Weights of a small sound classifier: norm layernorm, patch size [4, 4].
Rows from block 13 of a small sound classifier, named by matrix and row number. Rows with one number within an expert belong to one neuron, the router's apart. Each number is 500 + 40 x the weight over its row's rms, rounded and kept within 0 to 999. All counts start at 0. Numbers have three digits each.
Before each expert's rows are labels from the 100 clips, of 14976, where the router gives the expert most weight on average: "top examples" is what is common among them. Only what is clearly more common there than usual is listed. The data: synthesized solo parts of chorales (CocoChorales).
# router: router (model.blocks.13.mlp.router.weight, 8x384, trained with AdamW), inputs 288-383
# up: expert up (model.blocks.13.mlp.up, 8x768x384), inputs 288-383
# down: expert down (model.blocks.13.mlp.down, 8x384x768, transposed), outputs 288-383

# expert 5
top examples: violin; note D#5; note C#5; note A4
router.5:525420500461470471505532468549489386539423584529462519493464540504466500417545509419465514506554480495513484534566482529502541485543452516474503497513504510530520457591481534498518471499485547504479512451485522541524533495475482508499459455491488428490549514473451492497520445473501487566
up.0:527498454445531471534508505514459501435522499511541536535549471521441474475456531532497405482455457461484413451484496477533435481531445526487515446488520458497491443437549447487520469500504531504473503451542533484400455555496493502536512591521564504558529472499518517566439459501504499514
down.0:525517444490580492513454482474481505417505468501498435501488524557483528517437475569499484538528494408462507530479570537480529579505546448408509425506431570454515500511541479496468471474541461523543511459545609543505519511488511519505487446469546479512532480411550475516429486496481455412
up.1:474471521590520518507431528428487573535503478548484484514539511383448460576479550448517569533516503560475489480513514425510489471494437522502511500459501511526530562445458462543537493480462471524581556539442574458449530473522529541510523538475486526495483512508508504546482605506520524490
down.1:490513456548551497581479513516501485474458544526475535521517498464478482492499410490494477469558428501555482461450482516487554599532551449462474464485552510535549520443485495554528499492453477481415403484478542478561474524487502502470519520427514539535495538495559517493572588452528479449
up.2:510541584518516524457536514475422549506459501507520517463492478540502541483390522540517516524522487527428529553520494500491504462543436460537483506464475485483534497500521508477576469485518435470477555520431485496492468516521581496485541526503491538507465520547528533491489453529474560475
down.2:462566486457470523503494449495479504469492527474417448513446594588594472504556469465469510504430538536482466484453527488477498568493427514463432537446503510543504455537559494514543469463518464447493436500517458561497527500508551487456517523502476495490607584440516528527420475518528539587
up.3:535454453573488502527544502556518524467573481492456457484465491439500454548468491500584556496520457467479505569500494505545531536501446530548580536501533483480458553547516464477545500518465495547575525521524494507500466419497503541530480569473530539510432506467463492530546600466472564481
down.3:496536477522475479593413501459534524493460518549503508569494546440539542435545553523512483486465474535492512463466476497541448567484491489487494460522523546492520522502514514492551509472557437443462465493442482507578475459500418487470471440473512567497521549513531474494510540474554516496
up.4:511534411534564495531500521489466469472512504471506486474597477506523473464479527538511505431567509485547455431422512524496567445641491464480514469469461507506515476524529472504530529490498508523527445473496452511491483580530479435457471438505516557548497528486524490517523550464463489576
down.4:527472523507554468506470443438549491453556483466482527516445472513489488482464472527505476548494497472496571456512521501484451566508405480482484463517551543537487449467499482478483539478558474610452453501476499538552534546486452518514573520528451401457485490520565475501447510541493556535
up.5:510452507553484510474553517512525533535551493477465454485467501506474449576493504576524563451499522469397509406472549432524492474453548460422525425530403460597474524481535570551503520516584443479458485546495539445592482424487571537515509424497456583504502551487501533477489479490537476495
down.5:525518546431549436481470565483535463458481569463497519608531493446525570466516448513503494512490519465513474508499461541536501456476499442520465488530546505560517496511483529532485531452464454510486475502465457541489507483534408528468493590493447495484469467496511477522528497505497528514
up.6:507450510553400459558479529533505472473455463434511520515504560528472536541525471464600499519490499525539458500528558498479521502526565515492500484503386480483539538561469493515565517531469536539500464508510518539469493462502527486503537556478551465470503478439476498513505540505523500489
down.6:488502501529452569425454504522497515533528499565507454468536517515519471535547490453515480557445520509531425507454448484518540490426513482477461523544500507467483496456475574522433494429508519481553531532459499492464527487524496550462445507521489493557545562514530564435484575501531405500
up.7:472484414479494440486506543429479489453427547486530539516557539505509518553498542506551513519521482514512487421587502500512516588443573513510516478422532520540528430549424579530522471474478473502513529490499439486541538446529501568505509463588571516558507503452543503442478447485549527558
down.7:441444483524487436453538553513514568482483443538554528533562463479492574494538510498464493507427513509489503411558507535466555483553514445496480488535465423590581513519492530518455461524463510455540461494459457445524540516491575511473483443508500483471465462503471587473513507551493568561
up.8:482473474540468469485484512535564536458441472498542538549459486548469488516483483475508473513448523487506561509499525520521455465520475466461418453535530526470495555484480550482481476479498470578569456466494475495584472503462440437537483450555457484479438475444488508470558487537553481533
down.8:449530517457487475481526623489548459479529482372455497501532464482508524517439505537524558487478433508470450425565524542493539507504510465451536477457507518476475492526536522588496587476485441546519475523504540489501480421530524450449497521475497478557472482491457446507474444531417465552
up.9:518576444545414522525566506503506446487467529495485473480465522480492499558526505437494495465425528487486555578447506510508518498463543420514423520523521519484440470444543522453465479453478575517542495508567484501436472530445458547520502435498541543588555557524529523483532543447522498536
down.9:483542494429520544570543539525476574452508463557504568544484508477516475476476526502483486475438492446484579510563522527497466446537518485474498414514439564456443514559449463526566502524532397473519484459549556512529500616534505464529580485492463503515437504452524412518530508522512490513
up.10:518479490438519471531447494463447515537530453509446475523456420572508516506582542489485477538540473499538536477514511496466490532489450485505438555527542561457449508542465468470464552496487442497450502455478551490546613487484519503454459562521508498487485476529491447547473583446509502523
down.10:446559502412501558438520522533592513510533460511488492498515587491538483514531491476540487509429501393550513560495457433441516512515460512516568493506512566504503522546509519448458550503512542465534543410551590489431478570483459534455481466477509508510606444461540505476499526511563539531
up.11:532517522571471559513571508539567488491518555521469494477513427532431487549527495574505458448467530463470462488462473530443498515478543454506573464481515447516492502520552512565591528514545568535528489510532473466525506572489470536475437542493538538503510481517538540387479480540550537541
down.11:541532528469533541441483512479449469525504517560422453485460506494471505486478499479539517489557500472455603554489445518553447493454557493507482531511484493531456561461527421511514474491480457511451586516488590530582493511480497539516546461594547519476433539536537559498565492544539535539
up.12:563559471527492484523467512528501502563549538559480496537502520549523463511471592465481488523469488402511481554483498519502530507496459468505543477551594495537473489511506514438514464512507491536525487468465435489500545523477479595443472460445518459552508478517465446550546422536572498556
down.12:491457441521484508535541508546503502487537420513478418478509548522493532538597554494499530465464570536502504554517504515459431397548505502459514474490466519444496502511499483471491531455492525550531516442558542466483549542452522507528492495487487411513491483483427412530488401508505459528
up.13:561538489547480495516467478506469570527520498512572498518559560421516517538533541501511477472521519530576513437508512511509511536511477521503471529492492455500514477510506493451494516438420467518557521497493472517490528528473416536445497521520533464539526453498476480538519390523480518475
down.13:564497566502499512486529535458488516539575478504424532531506497496508499575537544546472488498436473476476471404454541493499511570464496533502516530558572499497431507487490460543529498527518521517434528493498522542464499503457475508507522523473509525482542532525549529554506461502475564425
up.14:486575511527563433544516489512512437451480486515455552555492480431486480633474543535547488462513483543432564415494546506508481534477516513533492507508538497520395544361506420530506595444425542451519426526454494544480569462502532508472517531495489486501546487505574506501496548528558480528
down.14:505417477488538462472501504457473529501508490498456563533489475471516426499461448506515523550540472450467424482516503515547506546537602466464498464395492433518518510521545503541500552493544460519458406524454522534550478532522502484502460486497456516516438505471532497515484470440495465435
up.15:492531530515488444467477477498473467474468489556515524447485472519533574516484628514482552491499503470512494495411525492499533497453439479530444434568441537492492480453514504530509476534441508482484504493507555522504562508501438565508481503532432525482413509529523473431487516546474522447
down.15:477468520498476480494477468494491478504453494436513473586456454527476522515417474452551530524458562563531592522516485472464502460492457521436528684465506460591463460481527523508493516438533552507531511453511467437458513467484474450437478505526435392539555494523543533468540473552429498506

# expert 1
top examples: tuba
router.1:530497556511457488502494474492473489504472511535500524471549497525459480477478474588430455528427486543546513584457541509491517464512500487456522499484505442504482497450468526480552559500542514465540468598502460543487503571521486440447523525495552518466502527525448530507526504470518472490
up.0:505533522473558524501496550476435504552484443482414400507516530508530554434502481590498455530527519419509486496438424518526468522476468511519500485502605562537440548517551452477465601470425435483545560474532549528546526526489443473463516516541491520523560537489540504460467571501506498474
down.0:505502486526505509458503486536480487500453538505562470497538511430524382494537464467513502490532474509536456500469415501541448503420521532540471460412442444525455460487497474575467532427584458450542458438558446514546446455441484543460501410534485454476477456477466488486500556518530527560
up.1:468441509492520462479498523538503476521423521468479507508540527457522443429494440510477439500552496480534445447521470474496489493449480494500542496457474483473482503501481507455494466468508487483469540492457513538495424402551553397502506540471467558487553515452439519504499468473497452538
down.1:541473468475501508459547554506558569511425457405524536460448516510444494509491511466452528510500530531544529433526396481483493492502464512516472445495492543502518493467490508487464437553522493491554441473464485529495455436418493485561495513533488486520422544511484495497496463536470563490
up.2:487453446519495502503509470527535498498554519439495461473520436493562522535493436455558518529497560457428503487527521554425535518498455531520428522422435457464452499562526530580476508433515505483506530498540469447389553505520484528450465525530472511438526504497561515525459511530520481579
down.2:441521510463495400492434471465529410418543452531491531492528516468476534492468495542471569551592534509533470495577543491505478484492458483454548516531457412514442564394464433541526520541522505439489602514428481539498508552476546507481476474520543484477383418561492486502518490426573533548
up.3:479447502479528494501438550438526451499518508499491522460593462514494468499537450550565513545466524486502521514447493526547504473620526507512487494553488477508479514483491507543507494495463502599502617524487477520540430484502573521487527459518528484506508501444460438512554467475496516429
down.3:504461439536525577445480545497462583503466453477514450476453540446541510496556518486497449395491500495544474487605498459559503521527553535507496514447544520455527443488506472543499507478433519454501538459446418542508513598455506460485476557522485551496492529535521512495534494514492500489
up.4:478550534491519513512534557516535513496483487501490541501518396492476504494530558507540519506543487443533538399496535499527510430407467506513515495534532534470504509488532478465565500481563488485464496518550512497501500519476506520471502478448433522456448429518484501577435468483466515480
down.4:587523492486492521436501406512519498484505515440474437534516505482504444456494512495478504567523485578545525559504607468478552493531549470440489542504511466549630480480544501463569451497577558511553515484521549566502518540479596450489515464460476488535530570474557562473511583529510517433
up.5:544468434503533490476414453551469535468469503505476385453517547475536504574531507452540495476536495482510459514451512499515588523519450526455474453445439541502434504566518491569487484491485527523510485456491528479470494433436498525570502498445515544541437480449490482506512497494464569560
down.5:517434436543519403475489561557552447519490546402498492507434474494463506438464445514473513539557487494433540488528495516470537477493474453477490519549551460484567518482426428522448455529538487476478464504475458455499459468502455504509541540571545448467437386505392527462497462466534509561
up.6:508548435459464546482500501467512511508461545483493445438472517495523525418478493574546474482555544527502486457447494503567431480539468528548489526544468458552476488464490437487537552525521459507553559490530471498462535464490580526489537433527543476506541493487476498510465439431536499569
down.6:495484535515518485427485543441576479462507506491459524518471510530463475486462457393510486459501478515460498448476457488539532492583508542535519505513465495527469519488481488545455502532528504489465528489512474468522490521509466498494564578467525555490468471514514495522509420548470548464
up.7:466470474469454494528544512488514531495542502477590471520455483530452476521481515501534582537419494461442448448499466452488506498552535443500494515405492463428498536517491494481509516527414534444500534479484491493501497491538473535534467490501503463508500570504524472491468513462505509519
down.7:525478474507461423524575451524448507430503556474514461505488535476463450539577499513454485563590499506460414543507489497549522515485466577547524521501504555443458529525536438454501570485504562508443517483456476484511531435496456547546529452558477423537498455494525511485442524483497504459
up.8:562507515547538528506502509479466469526521544560545511475522531566504541507457557480524487511415534544449495487475507538587387441508494431504569506569531491472491526476513502432530393461524510481448512470473550562568519512486528448540474536519456447468474525564547557528473488475479452509
down.8:491500530555472482550484413532475511454573534512476432428510494526547447471475493561492506485530519499492625486536461480520503543576533484494513455495480570519511553536486543437513573439498519526506486507509550504636451575485486510476443511538546496545495481527473486511550542541461502509
up.9:485417505582472528509500485494582509467506466467534528470598503465438531455492379524522535507435508474489538528554496492499480460454492444492556489538480527506494597496530501485465510476502537493478499495538584614539447451526543499448519502517481488521559545533473509490482452395505478443
down.9:542520484502460494519465478528484501492496512500540450443553470527487470549508485564488488515596497516489485548433515378515510477521452487450486407521484534400506600519557543508476485532444499543522579471453449458493513496499485487526477464497488480498496533489519520512522453533526516549
up.10:593499512456472457430474512549537582453453475535434495509520566507459481535517520527504516451515533542504521448537517516498543498430564467557501435521534610514500476504472578494502498488480451424456452480496542499523580459539516505440455481529581519457537429530504542482493527490566532520
down.10:525514544488526501478399517448451516492442568502544533561483541538459503549503420503527487538587439553513479507469571513464564524473499485414494499508565388449520499522478495556565521539538544466511496566537412456466555525523459476475451521485446583595484450559478522539475491497549483476
up.11:494522368496446433507455472469545487523518464452505547505487530483502493566484491510502558526590540532448473490486481419492506490469486507511496460493472465499578560552476512459506519542495510499453499465435471499594532427459477513515527517462492430460496555513551426527478507455483526525
down.11:442502464483503533508542478539517514485521489522483461497471508442526423481522527481475468537505484542482469476426487537449488521546527504512502522523504537522498512494542418503448543475518544552525506532427526486528457517520485556480508467515499469551555552557501482508572549552486432533
up.12:519566477524475433513509488424475451550476477510448502513438502474467525460457572495465493556512438449515514453501476522384465529566436561524504502512459513450520535583540507534456537504369475518516487500483561563508521510525456579511463489564511550561565476567536592479507541496500531565
down.12:606504489499517390543579526480489454506540507480533473502543465440466504462517434425516496484465511519507508399546522527524464486478513461520501539454496399480501491486547498479499536519543531514483450468517515432534504493478502491500586458493503488484523485480531489514580551420464484482
up.13:495501516511584483490514511502535507501583545527444479565509394503511515478526470436551527493511526518470499483488505491527472474540460441469525526509597510561502464515501506556465496560526445532528438473485544564487549584572506533518515484527524569529456459531584565515477517528490504507
down.13:455516471510562511474519510474578509482528477463505531495490490550491499427491460534579530498410487445525487519386483479476468494476531465548490478547453527589515504529527477488532556528481487477529503487485489447482508520473509492490506577496484437504515522482446433530513518469472557499
up.14:524470492474557423535480500588571535521376408530493489451487500465490525505490484497528527444459486537545481538490532513519542538475500460484496562462461479458607478507488501436483480549517489509455557483435508516448507465489537489484582475553565504508502471478491466482495418484489537460
down.14:538478492474555471556556510540523491538419496510467528507514527471491448464541524439493533551484520530468524467406484504514499516405453481565498491491540485460492436487576512501477511496549503497474436537527549438481539437485488488544464554607505537479495491547521497526474454533417439442
up.15:491511365504486449429499478564517479523538520554448495527464530517510471537544518480582471495504477527508497496498528511539459433474557502485491433510465415479527462480484453556462465581439492571450538474484439468423479465507477541519488513496515523466529520536530474460476452512480431464
down.15:492485491544565366451472442543455483476520453479516542486487552484498460452480518499504531509489476539469443474538469550476472540505583418452539566542561492541506532477487484579539479545490456494432448483512477558450446497477502485414523426472529559493467469462525476499489477527532469425

# expert 2
top examples: clarinet; note F4; note D#4; note E4
router.2:521485475494489545516469502495477487469538505461503505500435466477521545488473477525475496552517498518522460485512525460510499529495522480509550430485572527477423532556575488429507508545522476564528478516541500456545592487523518509504543520487517551435512475442532493502497594517523476502
up.0:502589453473499469580540481528467485466572493518544460516458413520466565427575468481515539528568497474434605478433463504529512478506479514481521464530514364531507518488508592483494456462512458517498499488415417524465431461444519447462495469545565585526471522522524530480458497440456506442
down.0:518425455490588476528488532526453494459456477483465528407514498534467482464500567498523532463476515531447506484530577535491480569528529465448520422470534515473526549486481523477471467489473483499448442463399497517535525443512530527542465452543450512477438476524457508475615458466457478529
up.1:520509570519534482541540524453494474499448525514456493426449499513465488564484453514509484466399488526522441571492467525491507473535504576534542488501401512555520525513522481540479497513559479556503489548466555478394493486472558563524514452472485535424512506462492517471533455492546510520
down.1:464538540467478581401447500468481531553465469504485543478489515568588536505493543502537522495532462576473457505454466521510471515508544443514503553482533504539447521420434499526493496520446444475428422509572491561514465525455458502493429567567465470576519467519551462510488450540494511524
up.2:551543439379509452484421524452488505538481506506504556557510535400503489404414477443503508434431504522450455450493508563549444513501502505514519514490566528505513469486505441542512512501507506530503437450538448550443495493530523615497536507495549483470464443476506537565443473468490499474
down.2:433477532513514410514538500569485488483463552434516532598444494451523505462437559561505516493509505513485476464559499473498501527507468503492580431494504535456517548539514453542506504527469475491530514546384480464540440570445514484442515448430472575470561533474504494499450495516498520510
up.3:509402474496500463446571482514498517486552470535519453486475500559455474528506452421456466457521482483464412491478509514542499546496568604444533453523461543448533541536476511469542506451560499474500506398501429478477571448513589539517489552527469506500501549555476484507478447416517512456
down.3:518524511467458502534495527480531502515478540510472490451474481498554495509520494517467455488581524525402513428575500529463516563565566469489551563551502561462485474473536540521486495544439518512505528496509606441451443521522537523486492474451504525497381467485480540507474472509457543451
up.4:496472451588501450510443452490465460484528478501498481509489500520529499557496432509577506541462491467536539537504478539452525465520495513541506540548496479493524537573449444432475520509489389516440516554531442525469537515550484423463524523482505480548510518448483442558576531510486455489
down.4:486481492526489574558429494519488470469492433599398466541472450441481463468468488429502559509480497493491537512463459451461465537508540523429403496530512496509531467471575537498490522492516523492481464490500548475480529531503477513565518603522531463540522570552552520409473490440482456496
up.5:532382420480620570563543552583473460535532427486455513477501473536415489550523493498503537554483486450537546563480454511522526495499459553538584489483542410474442520533538496549440494443495484509505498506499433498555517504479474521576539514485549474574525549529467390535541573505520556587
down.5:497575527540605511525538482508479423515541527504483455464516604516527482596483412530525485469526562469431512475487521488423496477533544490483526534442515598496478504512537517460578456429532511518550489523482602487511521515460485492534595575538507533459552465464479519523469468523489508595
up.6:537514508478517576528521491468431436489507510510496518460562465456529429513471521500459486488478486480546468538486507518460477438461554420496468501436602462517489496566472506472521456573546445493493425523545496473416455450511498528444556492443534516532519506462471492403521498507557477474
down.6:481498553529455508437483536504550467530505484543517559516512512509508510504480558508487588477462541484556492538502441418472499481519389505479502501529470488486483520511508465543524409562469479556521450574495431480511492463500436494451455492515468519547541475440545570499463470489497462538
up.7:521548448491477455436479488460464488514445474497524492537436568455455535448453482585496502421471487420462380462440483456514481474535568423534439486452521510488587566447477511516476471480476497543447541429445457510459486503576494493540571513532504531476502546533525507535491599497547543436
down.7:433495476497476519477509468512438466480454403534484502616499474437538512480494561466494523491455487538525536521535455516536430569476465525527486501480454470480531527456428540564508475485411517466452549486560499562410487548457551472494453493493448462507499547498465474539431522503503534421
up.8:464461532472423486512514447480500584455481533454495517524458507486423481526474454444515519516444522476565485446458468521524502514573489444482507477544549537510563495442485536519494486490522583477538466519503468528471517567557548600471477525539565476533491478535490580515500528530542507560
down.8:469544506529504524531471427508568507497476523463461513520501529487537557433494591517502524499533587493524522469515519520481513505497493597479441575528529506483531514569540515505493537525471561601552458503555518501492470473552522415477477375426469481456581537478541482531532472495492533587
up.9:555462443454591487500485529459440481526511518448521441541487499485473505582489585467538443499536512467412513568500517553506493537522459467513510438532498524503509495501510502521485513462510463449484494578503444450508517466568445497472525488489518522522528526551513404548492578506530491500
down.9:542551476459455513567537530467531501435462516440463490530558480521492518520565485442523513494462552504514500423422430525446514582493510458538417522519516532537456413459565532509508457409441483489516479501475512491518487553516584479522529528568553529538490512529463565475472452466480534543
up.10:487501569522546518604507493563465502515555562443489487508524420624564472465540501488527529570441560493545525493483538551524436499523498517568484492498506535498460546485516487493496483536503465478501489485493540514513493436421403492495508542554544553532481455470525450521510503496497557361
down.10:483517533526480512560507540550488533442465555459512486482474593583535543455518465510507420482494490502471478447541478436526557551563494539511400424518479524480490455532481525455500446497513454497524479442454524457458548527573598549448483544451525485499483468529475479486495491513438429464
up.11:474514560500505529473521500509470566511553485486547487450481542486472469470526487545473519493517489475570430533422523551541527464534443516482547458458500480488522524485505513580461549488418461412492530545459535459486529499422475504523483559464503455489514502463512426490551489498511509501
down.11:485497563459528457550516466520482525500459487510467513457503452526465499486496546496508432534538473425434485563478550508412445586560509448484491478507551489467548533503514482516471565485485509509498407460517507565502512480536477523512474514502491499462523552474550439505522418475452476500
up.12:468452496445448534452446539521439413484534468516514541503507548471473442510515500502526504478449515455496470463545489516532520569540523469548500488492501507540473521492473459496511533450432519478552524499498458498471554466482480526477473496521494542515515540456528489527558492580541475514
down.12:564523451507588573514500549422499559483512503569424492548562432471512615502492527494452499444480507479483448491454558516483498442512519534507518479483499534508505494493532515506512503486581547486576505492490567588513491439545532508527523575480470481471571471454497521466536575465501523510
up.13:495518477559479480477534519519506601482500566501453503496440496570494494556433523460490474571508522500488470539497508499456529527539446367471502419486456477533510529593522491552530458495513540455471530493514424503544497501533433517510475514479510554420478552440517529459538490419502492501
down.13:500508455441449425538459489507551509492503478537487474473470498539530505542462485505478546545526525471462497540522512509442544506536467480532489568468516492508461483407544543527541510509377525520524559455527542531469458500428572504484519503537531480484556463535507551556498460551504484495
up.14:466515499572501475397482516532538497501565514550507484467481593532562551461501601593480460522504509504477564561445494515531483487525491451527503481521458441484541472493529545540527509465481532487451515398462430519486427495543483524464483544436514496478499469511408449513497519480482528446
down.14:493468580515546471547599455523512508465445410522529534479516509484520528484544492507505407556448496536510480486542519563480504470556580551515506446436481485516582541543437477424458479547512511472478530472468507548522426529504488514514487537542476483509504500432575409477495524568512460448
up.15:469467571480486532525526492457483492483498498534468572503515574492475484469546565492497456457555475536466400468525462555511548444520512559530421488507625441508514552613492503482552558462471462481528545517520487517527452482488457465553459517528508518525522477413459512483545484485483532442
down.15:550507457547538552434545550508502493507486526546492553513509518511469574490506481503544507531451494470487493530529476449448564454472482538510513509508479510412460535497473476529536492554497480447498557494523477468541439540456536503482541492485485531509455513466447495502482521499555516508

# expert 7
top examples: trombone; note G#4; note A4
router.7:489459473455529474506497523516494469507547456418482451549468523448548546435501431459567516489587523458456498430516466481461520494399506524534511516408533491463567499500511505560580555472456490559498553396544531487482491473519502481546526468467496490499473511505515445574527461504479487474
up.0:480549493503493500435462527507439465474496453513542566533470501450482460469612537490526539513540430517513525399428479467525501502577493518507432581476460496469512538523561503510458500504518510452419487555503520534384515517480400490535546509505469492554525484527522446461439483601476504536
down.0:514427475459504539496566434563472558519553420513553486488542476481513480464533531450472496495443482444503482514577520570522464433553518457495459467558523541495429500417549487545484520498432567515493486575474532498496555454496489502511467416482495526423502553464484539494481504535434502412
up.1:494465447496440478526573496483573461440479509510519518486450534451476423477489551529489536537508530504526597491522469500479434504424499499617437464486537490522544509457505535518425414502488549487517473442470540483533493465493454554505519419543488476510499487449454511532482476412502454465
down.1:436475521569448488473532456461578489552469486481505506466456508566510536490515575530506437509474416519473469496480551479482477488486538465499512493461376511462512525459496506513484512440484489444457495453517457490543459410494466437518471450484551517480537486467510628494479470565537563477
up.2:481565498504521468479495497507557497479422447584487499557533434509414486539431558450515577522469512434511510553522447464523512535505507490540492512540509492442413435488473495445484476483488538548514534451545528516481499507499543568567519521421513443534554476479501476399474501551480551477
down.2:495426465461436533521501563569542545509475513408581504443509438486548478514522535461449527496545569543465551479573419510446550470528456380470404559499531519532486474520491510525484461517521467581529534483531471505459507476518537428589478443435443513487455530535421588492543506471457602545
up.3:556513504517513506466529498392533537524493509540512494475505503549506483451485464517478526438454525475506516512483494492518462547592479475482482482539559599442569500550470539474512551521474525533527565556539556522518535567485507370499553427506480520509559480514539530493514525438527529526
down.3:528438482499496527501497466522476490440511556466522567570502481540524452538481521536488455486515513547539496506492572480449517514554521471473544526512527485520479518582495445513494552439536436537497453516521455450524449512505449502472530531503446527461544496501523484476472440516565512485
up.4:487491484499413540500509504523514562533532503462508563516448462437569509537474521495512491601539483450553513484593517510429471505552486474503532589485460543488541482445453458468525519505525458545522525502514513537497497478479511494477442514486533497492447459503472527486474541475504496472
down.4:477620545536542513449495460521511524432481424529464535394491512491572560466476500514581479428496398478489512442497523494564508529456524492510536498522489440496377528542526543524534523551466485459453518504465562467452448462494470519495478566514510469480524493430389469464492482564478493466
up.5:566519527382508535524537491480424455513535500516490576536450490438465496487511523438433457429489435447454470512547506508481428536510440542559512513469610465464511518466527507460555444509491530521495485454537495514496534539516526510487515495451565486523524506450489512474524501440483445537
down.5:552456526504457485486467582467450521594452544497435538554392583484466492577532469526507459501513511512480549538502525582513520443522547469465483464473563446495464400411473468524484471537546526482490573526481490427521598516531487453517424448514488527548513547585507570575512571490519501510
up.6:497450573545490518477499524491485488516550495528553471446558503507559491551463487485500519536566512550493462532497543476539542495472517434550575531573561509504466525478458522445460491500532584495499532500485483413508533508456472560526468434540499510497512474516471513517521545508537486536
down.6:506577501500591494454487475467445549491546537532427470489496501480532490500547425434531507520475546484501505511506450484551449494444517553566542479491421496482470482500476507538529624469480528471527490431443454530489525490560465528505503443565516519529547419478546490491506471491510452486
up.7:528481498477473459535530518536521533536475477549492461525567547483467489483426447524434452511470544519514536414467556537523446546530531451466557475493502516461362447490554503457439473548515453476508515499499529517459482461486450569488469433494458516506525457522468505500450471499515583491
down.7:544499483483474466476490535529476451464533513439508544482475501503496460482519551445502524538516518508465521512550445535516460541476517516489514501482500528533533477447492537477584474451490500500525424513469493523546430508574430450498539477396490556552530491434564510497470500473450480512
up.8:539521539467488536504519508416534538509413404503517467491557483460490492513528487422492464473543491481515522513471433537528444479531565517512499531487533526460633518490452503507545443474513496496454491511485555450553466432450470526457519497472381413501463537501477532547494491526516536438
down.8:413528529498525463431553481560540460489433455496526563499468475484613550458559483464496480469475492510566425511498431516462555475420467551540514465568524478423481613560467516530550537482546531516582484475522500516497466506528555527433442531573422511524506488408473506493529522503505491507
up.9:538530638437561467515508527525532517461438484439467488506529570498502526518583432504473520434510464467500559469491501477573477407468586468545482478502530533494423529450548492522537487542471524418496523493557463489524518578562523467508538533410482472505468503467461449476477400487549556482
down.9:575509517441508459519495504510506490543519425496540551486481444481490510518540395519450483495442518455536487514568461462501468545517501545531565555526470490492548517503508514507570554460440531514510507546555513517506476480479491466500507449527497504425446535527510522471522512561591494465
up.10:542548499545446461474477541471508536459498559466461478462432473484521516404509557537538498555495506485456469534528529479505550510589477532518556466510462455497468493388507481502547452463522475540488466441558521475468529489518490567480520529527499472482469527514505478528494450534466440477
down.10:448490541503500588530438540547437488453514498515591505470473500521507441472440493448535434478530441499376498496472532456479550480502526467498472492540519485549483496498491566523548428484528484511543490478532512511491499493504525493492516419431486489549467490487535486440561432523423473498
up.11:476467518558596481541500423516527490472409480454532457477468462535478514443487535490484465490572466494493463584430556493508530554629495486456504511438508470486491530520528502510539524536504508466441524563504526504466494451546493546493462530497481408513511570542484491451506545484469419467
down.11:488536556470478598571468508494504517552501474558504504498510459521508508483454498458453497510503548552530582538571527504493444469531442539475497485504467494533498448491508514522518407534455478493529518495518479445529507559473487425512477488517457490450478530520566515488464552419485517556
up.12:467489477461550490546511549501443436523491522509502542459495475477477529440517477428470432457438473494486531542547515477518380559559437567578514473466578474497515446459504466481511501460533613513513442536498457488511565560523490495479532477513535495496512495487517496516503494481503501517
down.12:527509481533525539502463528473561478516499535462493528499468568504443501486575445522532498522533478455523509480460520531534473507498501500512499476427510506549466403484479514493522463516480484575458483475494492515597551505510509548432440488480464509554536595471549527532586504519546523475
up.13:526565521447476515442462483451576485529560498475551469545461495529505525498537492544545469476502491500495481496468522478460454515534507489454425494530486516468560519483456502554476533516457533473523526544518457491556479443515497464520455498509442505482502501538513523532496527456475502584
down.13:537536501489430389518556510450495504523468531513526459485543443456522548525530548468401522507525472487537497493562476575467544539542493485445560450518492551412502461463471516419462541454494499471543504567500457503558527532432506408515559485518521519519439526469474505455476536472471581552
up.14:548498496501442457457436475530546471552503504465491516503488484450566527560482548627534490527455514440481436526501538498430563514540476594480542511511419503531502500542476448581499487471544458527516472476500492547511563478471477450551451483539546521480523493498483440454508509512560452481
down.14:443537554477515479499438514445480548467502540463451503591479444499501479527513485472527517468554436454488513491480521465556514515490542504488485450456529460492514474503517523549491466544527439421512489587496539530515499490529455500513494464496503544444534436588546482517541490519492559587
up.15:514461465456510465536458514494502523523584572502544408478481474482576516489489443589483512496440527456468554461504504551436510442481479506449444529518485526484471515484485480501429575448517457477593500519511458521568507460449499452485469517449575535550494455499549516457490521469512492550
down.15:560504528514523454497455479450400516493504543525424487499462504500542460572475450519496521493502430473420500488495403450557538461487464533493614462516493467468440553511528523554531551524609436496498446518429536447557486470527489517510536581486506489460493444519482404533513498505446491521